python train.py --train_examples=184686 --input="log_mel" --targets=["pitch class", "velocity"] --loss="binary_cross_entropy"
Rows from block 3 of a small sound classifier, named by matrix and row number. Rows with one number belong to one channel. Each number is 128 + 24 x the weight over its row's rms, rounded and kept within 0 to 255. All counts start at 0.
After each channel's rows are labels from the 100 clips, of 14976, where the channel reaches its highest value: "strongest on" is what is common among them. Only what is clearly more common there than usual is listed. The data: single notes of musical instruments (NSynth). In brackets: how many of the 100, against the usual share in percent.
# convs0: first width-9 conv, stride 2 (model.blocks.3.convs.0.weight, 144x96x9, each kernel summed), inputs 0-95
# convs1: second width-9 conv (model.blocks.3.convs.1.weight, 144x144x9, transposed, each kernel summed), outputs 0-143

convs0.90 [ 97 164 147 126 137 131 140 138 147 126 160 157  63 139 131 108 149 168 114 168 126 115 109 119  98 174 118 113 142 139 132 108 152 130  99 134 141 149 135 169 143 131 112 117 161 128 153  96 115 137 178 139 139 160 156 160 112 119 159 154 133 130 182 129 146 149 150 155 105 114 113 144 148 102 127 153 161 114 127 146 134 143 153 153 127  98 139 157 118 183  78 173 134 138  96 146]
convs1.90 [156 112 110 121 120  89 154 112 143 114 157 130  58 138 104 105 173 117 138 135 130 111 105 115 105 153  94 132 107 124 149 140 148 133 107  88 155 153 124 155 178 101 146 127 112  79 113 104 113 137 116 129 123 150 118 130 104  97 142 136  92 112 108 100 139  91 168 133 140 117 165  96  98 151 129 172 118 109 106 150 172 110 145 163 103 125 138 134 104 122 117 148 138 116 138 140 148  93 147 108 123 132 122 101 121 137 112  81 118 167 121  99 138 163 146 105 147 118 134 146 182 140  99 167  99  89 176  91  83  97 137 128 143 123 129 121 126 154 152  80  95 136 139 110]
strongest on: pitch class C (59 vs 9.1); octave 6 (43 vs 11.7); octave 5 (42 vs 16.2); note: C5 (33 vs 1.4)

convs0.105 [131 130 143 135 137 120  99  94 107 139 120 124 120  90 107 121 129 104 111 103 122 135 112  90 111 115 145  94 108 107 122 110  88 107 104  96 102 129  87 110 135  99 101  87 118  92 102  88 110  94 113 118  70 121 121 115 113  84  66 106 107  96  92 116 117  83 108  90 107 128 130 119 135  96 133 106 113  99 111 124 140 110 105 139 128 117 105 116  96  68 102 117 113 127 125 105]
convs1.105 [135 151 141 133 150 161 138 141 116 126 177  86 157 142 175 152  72 140  84  88 107 143 139 151 185 107  84 129 115 128 100 155 119 104 108 130 126 112 112 160 118 169 118 148 128 139 127 127 130 141  80 123 140 128 122  96 151 148 130 131 141 118 136 129  91 149 158 127 128 118  63 104 152 161  97 129  98 125 144 125 101 153 115 131 125 118 127 152 141 167 111 154 116 114  88 114 140 113 135 139 150 131 137 138 152 131 130 140 114 110 142 123 116 158 137 197 104 137 105 128 155 131 146 114 167 164  83 108 117 158 196 145 102 117 139 144 127  91 105  87 132 143 116 159]
strongest on: acoustic (62 vs 32.5); pitch class F (30 vs 8.1)

convs0.119 [ 96  88 127  82 170 119 154 133 100 124 114 106 141 134 139 139  68 115  89 126 130  96 142 120 161 103 138 112 155 144 124 172 132 125 129 104 124 146 141  95 143 149 119 136  78 133 110 132 136 185 130 135  96 110 151  84 148 126  84 142 131 114 174 168 150 133 145 149 134 120 122 145 147 128 162 123 139 140 109 135 109 139 136 100 139 154 104  70 156 151 167  96 160 135 140 129]
convs1.119 [141 139  84 129 115 101 137 140 117 128 120 152 117 138  87 139 174 112 104 165 106 118 112 123  73 150 157 150 130 104 144  99  96 118 137 140 108  42 133 120 157  94 125  86  98 162 101 125 103 114 169 114  98 104 131 105 132 113 130 132 128 170  99 117 148 136 112 125 157 158 156 146 125 100 105 150 144 133 109 122 154 137 125 172 139 146 119 102 106 130 146 115 135 170 162 137 120 114 131 127 117 112 174 116 103 110 130 102 126  96 103 144 168 131  94  89 125 148 109 143 108 116 132 152 118 155 126  95  98 130 112  84 133 170 127  96 151 169  92 125 155 141 175 111]
strongest on: pitch class E (48 vs 8.2); pitch class G# (44 vs 8.2); octave 5 (40 vs 16.2)

convs0.63 [ 74 142 122 139 153 158 111 109 154 100 109  54 143 111 154 124 103  77 106 143 131 127 130 110 119  68 115 101 116 139 109 134  99  79 128  84  93  93 131  86 148 118 114  79 118  96 132 130 125 137 108 108 117  91 130 120 143 112 124  97 121 110 122 111 124  97 108 103 117 115 112 121 144 114 139 112 130 136 115 139 135 130 124 107 126 103  93 130 128 104 115  90 139  58 123 111]
convs1.63 [141 148 128 162 129 137 141 109 137 132 101 126 100 104 152 113 103 136 139 131 153 135 153 171 124  75 111 127 129 133 120  94 109 120 138 102 138 120 122 115 142 130 163 156 117 132 177  90 171 151 134 129 143 113  97 152  97 125 124 154 123 168 126 106  91 173 131 144  86 114  92  99  85 143 107 122 123 147  85 132 110 154 140 134 135  92 145 179 158  92  89 139 121 128 124 169 155 146 125 151 157 124 152 110 135 106 136 128 166 170 149  82 153 127 197 131 127 108 129 119  71 126 155 133 107 167 136  99 110 123 171 140 129 117 118 128  80 124 142 124 150 104 159 142]
strongest on: pitch class E (99 vs 8.2); octave 6 (37 vs 11.7); note: E6 (37 vs 0.9); note: E5 (28 vs 1.4)

convs0.80 [ 79 102 136 121  92 129  74 120 141  74 112  62 129 116 112 118  95  96 103 146 111 101 120 118 140 105 134 124 101 122 119 128  96 152 132  82 111 113  96  91 114 139 121  91 114 114 108 132 117  99  99 132 111  99 137 117 124 121 120  86 105 114 107  87 115 140 115 107 139 116 112 130 117 140  96  93 126 114  94 109 119 106 115  62 151 111  93 136 138 125 136 122 104  70 125 127]
convs1.80 [130 148 112 145 134 167 125  81 108 141  95 133  83  83 154 120 136 142 124 120 175 132 164 117 131 119 116 121 146 110 141  93 110 100 143 122 132 100 145 110 124 125 154 152 127 147 119  83 134 106 114 123 131  93 116 155 103  96 133 145 133  90 129 135 114 165 152 125 131  80 117 128 115 112  79 126 155 131  84 139 107 138 138 116 161 130 119 158 128  96 109 115  97 144 149 176 135 167  94 147  99 122 115 133 117 111 129 138 144 163 103  91 113 130 133 129 123 107 128  88  52 117 148 145  99 173 128 102 130 135 177 134 106 151 137 128  67 114 161 147 162 107  95 171]
strongest on: pitch class C (42 vs 9.1); octave 7 (32 vs 7.9)

convs0.120 [118 150 140 146 134 119 128 143 154 130 161 141 121 120  86 142 152  89 163 140 165 140 118  58 109 155  99 140 133 106 137  74 159  99 127 123 106 147 162 110 158 145 123  91 153 128 157  99 111 141 106 137  75 115 133 159 149 115 124 158 136 123 178 103 166 133 145 162 117 116 106 163 136 107 152 130 105  88 133 145 144 148 156 133 113 107 155 143 106 133  90 148 155 134 141 161]
convs1.120 [175 108  92 116 113  89  96 130 154 111 146 132 118 134 104  85 141 115 150 136 157 124  93 100 112 105 128 134 160 153 134 112 110 105 102 147 154 117 126 121 159 103 151 134 122 116 109  62 134 102  76  69 140 138 135 129 105 101 121 108 118 122 165 121 161 111 137 137 122  72 144 129 141 133 129 169 164 107  87 159 139 110 140 151 127 144 107 129  93  85 134  81 176 130 129 148 142  95 150 148  97 157 145  92 150 112 135 103 133 162  73 120 119 110 140 104 155 127 145 186 138 105 140 158 111 113 153 129 132 114 158 155 143 150 147 130  94 152 139 124 137 131 123 123]
strongest on: octave 5 (58 vs 16.2); pitch class B (39 vs 8.6); pitch class A# (38 vs 8.7); note: A#5 (34 vs 1.3)

convs0.67 [115 138 152 163 154 106 122  97 146 163 139 118 125 113 115 149 148 109  66  96 166 138 118  88 134 154 109  97 141 129 110 112 125 107 126  92 105 132 166 105 162  95 139  83 108 110  83 127 130 197 156 141  84  82  93 130 131 112 105 144 143 142 144  93 141 102 129 138 108 123 118 121 109 116 128 101 114 126 167 147 118 135 125 155 106 111 120 121 104  98  77 148 118 126 113 124]
convs1.67 [151 115 131 118 108 128 132 106 144  91 124 105 138 172 151 116  83 120 105 140 129 133 101 156 144  73 148 113 115 144 128 132 109  85 116 125 149 146 106 132 140 139 161 123  72 143 129 126 185 147 121  95 139 128 113 144 111 136 138 121 123 164 121 131 129 144  36 164 110 129 119 110 156 159 131 126 115 132 113 132 110 157 132 141  99 107 121 152 152  93 105 129 123 124 133 127 175 131 162 151 196 132 176 119  95 115  92 136 151 129 160 106 113 154 172 155 121 149 137 123 152 156 122 138 160 157 114 108 108 148 123 133 152  75 131 116  78  88 126 141 127 149 153 131]
strongest on: pitch class F# (97 vs 7.7); octave 5 (57 vs 16.2); note: F#5 (57 vs 1.2); note: F#6 (33 vs 0.9)

convs0.134 [ 67 144 115 145 100  61 116 136 140 138 130  97  90 122 111 140 176 167 149 113 115 130 153 124 128 109 108 125 135 101  78 111 105  92 135 129 101 100 162 125 106 109 111 118 159 145  54 141 124 172 156 147  98 127 123 126 125 120 168 109 122  99 155 108 138 137 118 104 124 140 138 127  99 142 123 141  98 148 163 125 128 105 103 144 135 113 102 120 113  79 129 154 106 101 139 130]
convs1.134 [122  85 112 118 106 137 128  92 124 134 119 135 123 147 116 132 140 131 158 150 128 101 135 143 128 120 106 153  86 156 148 158 127 135  94 134 140 149 133 141 103 131 138  83 114 126 167 101 163 190 143  83 130 102 130 144 126 123 120 120 130 143 103 134 146 120  97 143 114 105 156 131 144 144 137 115 122 106  65 126 131 132 170 143 126 108  94 132 130  93 125 127 113  75 150 154 183 104 138 133 147 149 120 111  87  67 117  88 101 134 141 129 137 163 177  81 184 112 111 174 144 129 118 120  97 152 108 116 102 140 158 138 121 103 122 111  85 138 150 119 109  66 145 129]
strongest on: pitch class F# (98 vs 7.7); octave 5 (56 vs 16.2); note: F#5 (56 vs 1.2); note: F#4 (38 vs 1.4)

convs0.77 [125 120 114  93 110 130 124 150 132 123 105 119 130 141 185 101 105 153 114 128 105 125  96 119 167 110 160 136 166 111  89 101  98 129 124 149 152 122 102 128  72 141 149 154 128 147 125 145 141 119 113 101  61 122 105 106 143 148  98 109 110  95 160 153 110 131  95 147 124 140 117 130 124 162 119 136 130 167  97 105 140  96 103  74 161 154 103 156 148  79 157 110 116 126 134 111]
convs1.77 [ 96 111 129 133 143 142 152  85 131 169 130 163 135 108 150 138 142 124 162 141 175 149 141 149 130 158 121 104 145  99 119 135 117 118  94 120 119 102 122 116 127 132 148 121 158 112 145 105  51 126 186 147 102 101 121 139  94  85 142 153  93  81  66 107 103 135 144 104 140 128 124 155 106  97 103 163 137 145 103 146 135 113 128 105 121 122 148 142 132 124 100 137 129 108 143 146  83 140 132 143 125  97 144 150 153  88 156 163 122 141 113 133 157  98 152  99 129 125 122 107 139 152 137 118  82 128 132 146 140 104  66 135 129 161 123 112  87 144 111 131 154 122 182  87]
strongest on: pitch class G (85 vs 7.8); octave 3 (66 vs 17); note: G3 (65 vs 1.5); guitar (33 vs 13.1)

convs0.98 [125 122 123  96 136 123 112  99 151 155  95 133 136 122 113 121 103 105  99 103 120 131  91 108 154 120 133 105 122 134 121 147  97 113 132 110 137 122  93 125 120 102 119 129 130 115  91 124 117  87 120 140 102 109  77  89 128  98 104 105 119 132 115 106 111  96 114  47 131 132 122 116 131 144 113  75 106  85 109 129  90 122  97 129 144 155  99  73 103 136  92 123  62 124 128  97]
convs1.98 [143 161 159 140 134 123  99 124 123  83 106  93 160 128 142 130 110 142  91 120  81  85 111 138 157 138  97 116 135  95 104 109 114 138 155 161 117 147 107 102 103 119 115 167 126 135 119 136 131 130 127 167 121 190  80 113 130 159 158 160 145 153 134 151  91 125 146 128 143 139  74 160 141 110 130 102 110 161 150 102 137 167 156 143 115 101 121 147 133 152 126  97 134  95 122 103 146 141 140 137 129  96 154  96 129 154 104 117  68 112 124 129 125  96 122 136  96 135  84 112 144 136 114 103 141 141 137 149 127 145 201 121 119 127 121 144 144  90 108  86 120 181 130 148]
strongest on: pitch class F# (41 vs 7.7); pitch class A# (39 vs 8.7); note: F#5 (25 vs 1.2)

convs0.3 [125 106 116 105 110 122  97  95 109 150 103 124 143 122  95 137 118 118  99 117 120 130 119 134 129 110 136 107 117 121 133 144 112  92 137 120 129 113  95 137 118 121 128 135 124 133 100 110 108  59 113 124 121 112  84 111 127  85  93  75 128 115 118  93 120 115 125  57 124 109 102 110 125 135  96  72 129  92 112 112 116 128 113 113 127 122 108  76  84 140  59 120  74 115 122 128]
convs1.3 [136 159 144 129 167 121  96 155 116 114  90  96 157 130 128 132 118 137 123 108  84  89 110 139 138 120 125 133 167  98 117  93 136 163 157 161 116 134 118  91 145 137  91 173 144 134 116 125 109 112 116 167 161 145  81 120 153 168 141 178 143 115 146 127 106 127 164 116 151 148  92 173 146 100 129  92 134 178 144 113 146 142 142 119 119 137 122 173 131 156 157  70 117 131 111 100 134 131 125 134  97 130 122 109 146 170 134 105  75 103  91 148 113  77 110 149  99 135 121 123 138 143 125 117 136 127 136 165 149 139 163 131 116 158 142 160 149  94 102 117 122 171 117 146]
strongest on: guitar (36 vs 13.1); octave 6 (34 vs 11.7); octave 7 (30 vs 7.9)

convs0.17 [138 100 116  94 107 120 112  97  88 133 111 128 134 131  87 113 123 103 111 130  92 114 125 122 121 111 141  82 119 106 119 126 106 112 136 113 112 108  82 125 117 129 132 140 111 100 114 100 113  55 104 121 118  94 109 110 128  78  90  65 125 113 130  93 110 124 116  82 127 101 111 121 128 136  92  70 126 101 122 116 122 125 123 108 126 102  99  90  91 130  73 116 119 114 107 135]
convs1.17 [130 152 127 146 180 125  96 164 110 134 103  91 143 108 128 149 110 149 103 102  96 108 144 118 125 139 125 135 154 103 120 103 133 159 152 162 112 110 119 111 184 146  95 138 144 146  98 136  82  93  99 166 155 112 128 141 163 153 133 161 133 107 161 131 123 133 157 115 150 141 119 159 158 111 105 111 154 162 146 116 140 141 127 118 150 154 120 144 136 169 166  88 111 170  95  96 122 128 120 141  86 128  97 144 144 171 147 110  75 108  90 130  94 101  81 149 102 130 141 128 117 109 137 131 141 122 104 150 152 142 160 143 125 166 157 150 151  87 100 129 141 160 100 154]
strongest on: guitar (36 vs 13.1)

convs0.97 [133 105 123  87 105 119 117 104  87 122 113 131 137 127  95 114 126 105 117 130  90 113 120 111 120 112 137  78 122 109 114 126 100 117 133 110 121 105  78 123 115 126 125 134 116  96 117 103 108  50 103 117 117  99 111 109 125  86  89  61 122 117 128  85 106 122 113  78 124 102 119 121 128 133  96  71 124  94 119 116 125 119 121 110 129 113  91  96  94 126  82 114 126 111 106 134]
convs1.97 [131 146 132 153 190 137  98 151 110 130 111  77 146 105 141 147 107 149  96  95  97 113 149 112 132 145 123 128 153 100 117 107 132 149 150 155 123 110 118 109 165 150  95 140 144 139  94 137  80  94  94 164 144 116 133 139 159 154 143 160 140 122 154 129 120 136 158 106 155 132 114 151 163 113 106 117 146 159 148 120 139 144 123 115 147 153 124 132 138 179 162  96 118 156  94  93 124 133 123 142  92 124  99 154 145 162 131 115  71 107  97 126  93 102  72 152 100 132 131 124 115 117 141 130 146 120 101 154 156 145 164 149 121 169 158 144 156  84  98 127 140 164 102 163]
strongest on: guitar (39 vs 13.1)

convs0.94 [108 116 140 106  71  95 132 114 108  39 127 117 139 130  97  94 149 111 159 145  91 102  95 101 140 116 139 111 124 131 119 105 113 127 130  99 116 119 112 134  93 112 136  88 123 107 117 114 141  83 101 151 127  69 131 128 112 108  98 101 117 121 115 115 132 145  96 114 128 108 124 136  99 125 124  97  78  54  95 125 135  89 140 111 139 108 136 135 119 122 133 108 114 119 120 141]
convs1.94 [124 133 103 138 139 161 140 135 132 170 175 116 138 102 140 134 135 115 113  64 156 134 124 116 144 149 102 119 114 102 171 142 133 101 132 115 106 121 131 146 144 148 113 106 154 125  93 121  86 115 177 136 124 120 142 134 140 153 127 116 135 150  94 135 136 123 180 114 168  58 126 123 146 148 136  86 107 102 121 182  87 112 111 104 111 144 126 115 100 145 142 168 119 148 131 104  80 140  94 136 110 114 104 154 137  67 125 129 129 114 135 145  91 142  92 150 106 136 136 106 136 151 100 121 128 132  88 128 114 133 208 112 111 142 155 129 134 131 110 100 103 136 112 175]
strongest on: pitch class C (68 vs 9.1); octave 7 (53 vs 7.9); octave 8 (45 vs 0.6); note: C8 (45 vs 0.6)

convs0.122 [139 117 146  72  95 121 119  87 138 126  90 134 144 130 110 110 138 132  89  77 100 116 134 113 131 108 125 115 136 116  95 142 118 132 133  91 116  93  94 112 111 121 137 119 116 131 121 128 124  72 138 143 130  94 121 107 120  81 115 103 129 137 137 100 119 144 108  53 134 129 129 106 112 136  90  96 118 112 144 103  97 105 110 129 130 124 108  56 117 140  70 111  95 105 103 138]
convs1.122 [147 136 118 148 136 112  88 163 111  69 113 121 163 119 113 109 135 136 138 105  91  85 115 127 120 165 148 139 126  99 132 120 148 145 135 162 144 156  98 111 124 112  90 156 135 119  89  98 114 107 169 163 116 182 122 115 161 131 153 136 118 165 136 154 110 135 145 136 128 130 114 143 168 133 126 106 132 160 145 136 135 168 167 159 110 139 115  96 153 157 181 116 165 131 131  85 148 147 148 148  99 118 127 113 120 138 116  81  80  93 113 132 125 116  82 116 113 106 107 124 139 128 113 112 133 142  98 131 121 160 148 114 175 156 131 142 158  98  90  95 107 172 153 165]
strongest on: pitch class F# (75 vs 7.7); octave 5 (48 vs 16.2); note: F#5 (48 vs 1.2)

convs0.10 [ 97 124 127 112 132 138 109 102 138  73 127  76 129 111 131 111 106  96 116 119 127 133 106 118 134 126 102 141 117 128  79 120 109 121 131  65  98 112 130  98 130 112 136  96 123 104 138 131 140 147 116 116 128 116 159 120 135 128  99 135 128 104 149 102 138  81 106 122 115 106 109 123 130 116 132 140 139 120  34 132 146 129 145  71 123 123 124 133 160 101 122  54 152  80 123 138]
convs1.10 [133 118 112 170 109 143 155  82 123 123 125 140 132  94 143 100 127 131 152 133 160 130 151 111 121 126 125 142 116 144 142 124 135  85 138  99 147 141 123 132 132 113 174 146 118  96 122  86 140 147 164 118 125 143 128 148 113 122 150 126 104 127 104 124 113 138 121 134  93 108 121  92 123 162  92 102 149 101 106 172  45 129 110 138 151  85 132 138 149 110 106 155 147 146 138 140 124 166 168 133 163 118 138 137 121  83 148 132 162 135 181  83 143 151 146 122 114  93 137 132  72 100 149 131 136 153 101 110 129 139 193 146 169 114 117 120  99 117 134  98 146 128 163 185]
strongest on: pitch class E (84 vs 8.2); octave 6 (61 vs 11.7); note: E6 (48 vs 0.9)

convs0.141 [117  88 101  83 132 130 105 111  76 165 124  78  87 108 139 149  91 112 100 144 104 129 115  92 117 100 126  76 101 133 126 145  92 100 123 122 113 106 104 145  82 103 120 136 118 125 121 115  93  87 110 103 116 137 120 127 119 110 114  78 101 112 113 111  98 124 112 121 112 130  89 118 130 152 118  70 132 125 109 118 131 114 110  96 134 124  94 140  96  84 123 142 137  88 121 114]
convs1.141 [106  97 148 150 121 138 121 126 132 153  94  94 114 100 144 102 104 162 128 118 120 114 172 115 136 125  78  80 124 138  93 123  89 146 103 145 144  90 116 134 172 147 148 125 129 129 176 162 106 139 127 162 145  82 112 154  90  83 136 139 161 121 137  91 102 159 147 131 129 178 122 160 118  84 116 186 132 136 154  91 132 131 121  87 146 116 116 178 128 120 112 104 102 117 120 169 102 103 104 150 130 139 107 139 159 129 145 120 117 151 127 115 131  98 158 104 170 133 127 130 116 127 162 121 134 126 125 127 151 142 181 174 115 158 136 135 145 153 124 127 175 113 143 142]
strongest on: pitch class G (46 vs 7.8); octave 6 (42 vs 11.7)

convs0.14 [ 80  89 112 108 124 135 154 137  74 120 144 102  64 130 116  76 177 136 136 148 111 116 125  71 117 102 123 110 123  85 106 120 112  96 141 131 110 144 128  95  78  98 139 128 130 122 112 149 117 150 126 106 126 126 146 163 151 134 141 116 114 106 140 162 118 116 121 128 124 122 115 127 138 138 138 125 117 129 100 122 137 114 121  88 127 131 120 142 119  70 147  90 191  75 132 113]
convs1.14 [131  97 142 149 120 130 143 109 150 138 164 137  99 131 123 123 126 136 144 105 135 128 144 137  98 109  99 101  97 161 105 123  81 117 108 127 133 120 133 163 133 143 115  63 127 139 145 120 118 137 139 127 161 112 133 180 136 108 121 125 162 154  68  93 199 138 139 144 132 150 192 119 132 152 125 116 131 115 120 117 136  95 103 122 143 137 122 119 128 126 143 155 141 121  86 120 122  60 112 131 154 180 108 144 143 100 115 115 158 126 151 138 120 164 113 148 168 138 148 169  85 118 148 147 114 126 110 100 123 137 146 165 140 115 133 102 101 154 162 106 143 102 166 191]
strongest on: pitch class C (71 vs 9.1); octave 4 (63 vs 17.2); note: C4 (63 vs 1.4); pitch class: B (28 vs 8.6)

convs0.53 [139 102 117  91 119 120  91  77  97 142 103 127 128 116 117 126  95 108  84 124 108 126 134 123 111 102 131  83 110 126 132 128 103  99 124 117 108 111  82 131 119 117 116 149 118 111 112  95  93  63 110 114 112 131  95 106 137  83  98  83 123 102 112 106 108 111 122  71 122 112 107 117 134 133 103  69 130 104 118 137 129 138 107 100 123 127 106  77  91 132  95 126 103 103 122 110]
convs1.53 [136 151 154 156 173 125  90 151 119 110  82  75 134 111 138 132 108 156  87 124  92 105 142 129 140 130 138 109 170 117 104  88 117 173 148 161 126 122 116  90 151 153  97 166 141 137 128 142 109 108  90 186 147 111 109 129 152 153 133 164 131 104 168 115  96 135 153 113 132 155  95 161 152  98 118 129 142 155 151  92 142 145 139 129 155 149 125 158 150 159 157  77 112 136  89 108 156 135 132 138 110 132 122 124 139 180 153 117  86 113  93 134 118  84 104 136 115 124 125 126 124 120 148 120 146 128 134 154 152 138 167 133 138 163 140 160 139  90 107 131 158 152 106 148]
strongest on: guitar (45 vs 13.1); octave 6 (29 vs 11.7); octave 7 (26 vs 7.9)

convs0.48 [133  93 116  89 115 125  96 108  99 146 118  85 111 102 105 143  81  83 110 135 105 108 120 103 129 116 137  69 105 141 134 140 108 124 122 106 102 102  80 138  86 147 126 131 125 119 119 117 102  64 110 119 125 106 110 115 115 104 116  78 110 107 133  90 105 135 114 105 127 105 102 127 120 154  98  74 129 110  93 108 128 120 116  90 129 121 103 108  99 107 129 140 123  73 120 120]
convs1.48 [108 125 129 154 144 142  95 128 120 164  77 104 121  59 139 102 115 158 106 122 131 118 176  90 131 155  86 116 140 119 113 105 115 179 122 154 121  71 122 117 171 148 142 139 128 138 119 148  74 110  97 162 124  86 129 150 106  94 139 175 122  97 152 122 126 150 170 110 121 136 117 163 127  81 114 146 160 148 139 114 145 129 124  97 161 125 107 157 136 125 122  89 104 127 137 157  88 134 105 142 106 123  86 149 146 142 166 115 100 135 112 126 111  98 124 117 131 123 123 135  84  97 154 130 137 139 130 152 162 139 166 162 106 155 152 138 135 120 124 123 172 133 129 152]
strongest on: guitar (37 vs 13.1); octave 6 (34 vs 11.7); pitch class G (30 vs 7.8); octave 7 (26 vs 7.9)

convs0.91 [143 104 119 148 104 106 183 115 139 109  87 140 128 125 124 145 197 134 123  79 102 113 135 140 119 115 115 117 124  96 145 110 129  93 132 133 132 132 161  83 114 108 150 101  95 147  69 128 153 189 159 149 114 138 118  61 149 124 122 145 163 107 134 132 145 133 118 113 125 146 115 138  98 110 151 140  86 115 154 128 103  89 134 146 120 131 128  97 159 103 139 118 161 119 122 139]
convs1.91 [154 111  99 109  90  89 127 124 123 123 139 104 161 147  99 102 143 130 157 149 135 107 116 134  71  97 156 131 123 145 147 140 128 127 114 162 175 136 141 128 102 102 126  87 112 137 146 111 122 134 173  97 121 143 122 137 111 135 116  93 146 148  89 111 156 116 132 138 129 102 150 154 138 154 134 160  87 133 128 139 123 139 152 141 121 135 123 138 119 115 139 142 171  85 133 135 143  85 148 116 176 185 138  91 106 101 112  95 136 100 137 160 152 142 149  68 140 117 117 150 192 111 109 127 125 132 105 111  91 140 161 130 199 135  95 120 136 168 116 101 103 143 149 148]
strongest on: pitch class F# (66 vs 7.7); instrument family: organ (43 vs 11.8); note: F#5 (30 vs 1.2); note: C#7 (26 vs 0.6)

convs0.113 [131 108 119  68 108  90 148 123 130 117 150 140 119 141 116 137 170 134  98 101 134 134 101 126 123  84 123  96 147  97  81 108 128  99 143 104 111 131 162  44  90 118 136 115 134 128  71 140 150 180 164 136 128 172 143 153 119 115 148 127 147 125 137 116 144 137 126 148 129 102 149 153  75 124 142 107 141 145 158 143 128  97 133 150 124 113 119 121  95 137  99 148 113 139 139 150]
convs1.113 [153 133 120 105 108 127 130  89 136 129 135 117 126 168 126 132 117 116 152 113 143 121 110 141 118  64 133 107 146 142 151 132 119 118 151 131 144 127 124 112 117  94 143  72 135 111 141 117 110 150 157  79 156 114 131 159 127 129 123 113 142 138 107 150 188 107 104 160 122 122 189 108 180 150 145 117 116 118  89 131 180 152 131 153  82 154 108 124 154 103 155 143 138  97 124 119 144  86 149 127 199 193 137 128  93 102  99 119 159 136 153 108 138 163 136 106 136 123 125 123 135 148 121 117  98 117 108 114 101 138 154 122 167 100 135 111 107 167 152 119  87 136 146 153]
strongest on: pitch class F# (89 vs 7.7); organ (55 vs 11.8); note: F#4 (40 vs 1.4)

convs0.89 [ 74 128 120 119  96 118  85 119 115 119 121  92  99 121 100 112 111  77 110 134 104 114 105 113 107 104 131 112 100 113 139 134 106 105 129 113 127 116 102  77  77 114 104 106 117 102  95 112 112  77 104 151 124  91  98 118 117 131 112  67 105 134 109 106 121 123  91 111 125 119 107 131 146 123 102  88 108 114  62 116 135 124 114 124 144 140 104 128 129 121 117 115  83  88 137 101]
convs1.89 [130 166 157 149 144 174 110 119 109 153 116  43  85 111 171 152  95 150 100 127 123 128 151 141 161 117 101 100 149 131 103  84 115 149 174 134 107 100 120 100 123 163 130 173 141 135 154 137 118 158  93 170 150  94 105 160 118 161 128 138 140 128 137 142  95 152 179 120 109 144 112 138 130 119 114  90 122 136 102 102 139 160 134 100 114 138 119 165 145 110 117 133  76 122 111 146 106 163 115 139 136 104 124 146 143 138 151 146 140 148 119 109 121 112 133 125 121 143 119  96  95 136 151 123  94 120 128  97 132 141 184 116  86 128 138 139 125 121 160 149 155  97 109 170]
strongest on: acoustic (67 vs 32.5); octave 6 (34 vs 11.7); pitch class C (29 vs 9.1)

convs0.66 [ 92 125 143 116  61  96 109 115 121  56 116 112 141 116  89 108 132 109 144 130 114 117 115 102 163 105 146  99 134 109 111 107 105 131 129 100 109 108 109 126 103 108 144 107 116 104 104 128 126  65  95 142 116  80  98 118 117 125 101  81 123 114  87 115 124 134 101 108 134  99 127 134  91 158 114 111 123  87  94  96 122  91 129 103 165 113 117 134 133 135 125 104 124 106 107 146]
convs1.66 [112 162 117 143 154 170 127 127 127 146 120 108 142 100 173 124 125 127 118  71 156 131 136 134 153 125 106 133 154  97 162 119 120 127 145 121 128 124 105 104 145 142 107 134 137 136 102  78 101  94 148 158 142 108 116 142 167 153 148 123 122 128 130 144 109 141 176 109 170  60 103 129 171 120 119  81 142 111 118 174  95 138 120  97 107 145 132 127 109 146 152 124  76 146 124 111 109 132  95 150  89 132 106 138 127  95 127 153 119  99  95 127  93 117  86 166 101 119 134  96 128 144 120 123 118 148  80 158 157 135 190 111 128 158 152 135 112 102 127 138 121 144  81 153]
strongest on: pitch class C (47 vs 9.1); octave 7 (35 vs 7.9)

convs0.54 [116 180 147  79 150 153 136 146 154 119 175 115  95 144 142  96 144 148  92 149 139 129  99 127 120  84 116 146 136 166 117 112 150 132 117 152 139 133 150 144 184 144  98 106 134 126 113 104 117 142 166 136  98 162 129 159 122 131 158 142 110  81 162 116 145 113 159 148 121 103 101 142 137 109 137 124 105 113  98 159 138 137 138 175 125  97 153 150 154 146 103 152  90  81 117 137]
convs1.54 [142 107 132 103 109 109 139 108 155 123 136 133 103 111 117  92 163 125 174 138 124 114 128 107 101 129 132 139 107 115 139 148 163 111 116 107 158 153 121 142 171 112 170 123 128  71 112 119 117 138 118  91 115 156 137 136 111  95 127 107  86 120 152  59 126  78 125 155 149 106 108  98 108 129 146 213 112 116 126 137 160 111 150 123 104 109 136 119 116 134 127 108 153 131 157 151 150 111 144 122 177 134 137 116 121 131  73 107 147 170 138 102 140 142 141  98 144 135 132 145 180 149  99 157  94 130 154 113 120 102 140 146 161  87 142 127 131 149 166 105  92 140 167 114]
strongest on: octave 5 (69 vs 16.2); pitch class A# (45 vs 8.7); pitch class F (42 vs 8.1); note: A#5 (39 vs 1.3)

convs0.8 [128 110 123  96  98 121 103 101 104 114 104 125 138 131  97 107 114 105 115 126  87 113 114 120 133 112 139 106 123 115 116 122 103 112 134 108 112 103  74 125 112 124 128 131 117 105 118 105 107  45 106 121 118 102 104 107 136  86  90  65 123 110 122 100 112 121 108  67 132  92 115 114 130 138  93  72 124  94 108 114 120 123 120 108 127 121 100  81 114 130  82 109 117 100 112 124]
convs1.8 [129 156 134 152 179 132  97 154 110 124  98  81 139  94 142 142 114 143 111 105 110 108 146 118 142 148 127 129 161  90 119  98 134 167 165 151 115 124 116  94 153 148  99 155 142 138  94 135  92  96  82 175 147 123 122 133 150 161 137 173 131 110 155 140 108 127 162 109 148 122 100 156 153 104 113  97 143 153 146 120 126 154 133 123 143 150 121 141 134 175 156  95 104 156 100  93 135 157 124 141 101 122 107 134 137 153 147 125  74 109  94 130 107  96  82 155  93 123 131 110 109 116 134 122 145 137 122 161 150 139 173 137 121 170 148 143 148  82  96 132 138 162  98 167]
strongest on: guitar (35 vs 13.1)

convs0.35 [105 121 114 128 116 137 131 129 139  78 100 134 127 117  91 127 109  88 119 132 132  73  98 145 120 128 102 128 117 127  91 123 106 131 130  93  65 129 129 107 147 125 134 111  83 116 155 114 144 161 112 140 138  82 152 103 128 102 128 134 143 117 121  95 117 130 136 132 124  84 116 119 146 120 128 103 149 110  89 117  88 138 122  44 107 101 118  67 133 142 106  79 141 124 107 137]
convs1.35 [168 146  89 149 116 120 134 147 117 114 151 153 111 119 115  58 127 117 136 135 159 130 124 141 125 120 143 189 113 131 148 105 140  94 133 110 146 100  84 120 115 127 136  99 113 116 114  68 137 132 162 115 135 119 119  86 121 133 147 127  70 167 140 144 184 140 107 144 142  95 161 109 154 162  90 118 126  97 124 160  93 118  94 159 153 134 143 103 131 122 127 125 133 176 131 122 137 125 134 134 142 121 139 125  97 119 133 136 163 121 122 112 112 172 115 168 115  43 145 128 107 115 124 161 130 156 111 121 103 128 154 105 200 134 116 138 104 137 114 136 131 119 140 113]
strongest on: pitch class E (83 vs 8.2); octave 5 (47 vs 16.2); note: E5 (45 vs 1.4); octave 6 (32 vs 11.7)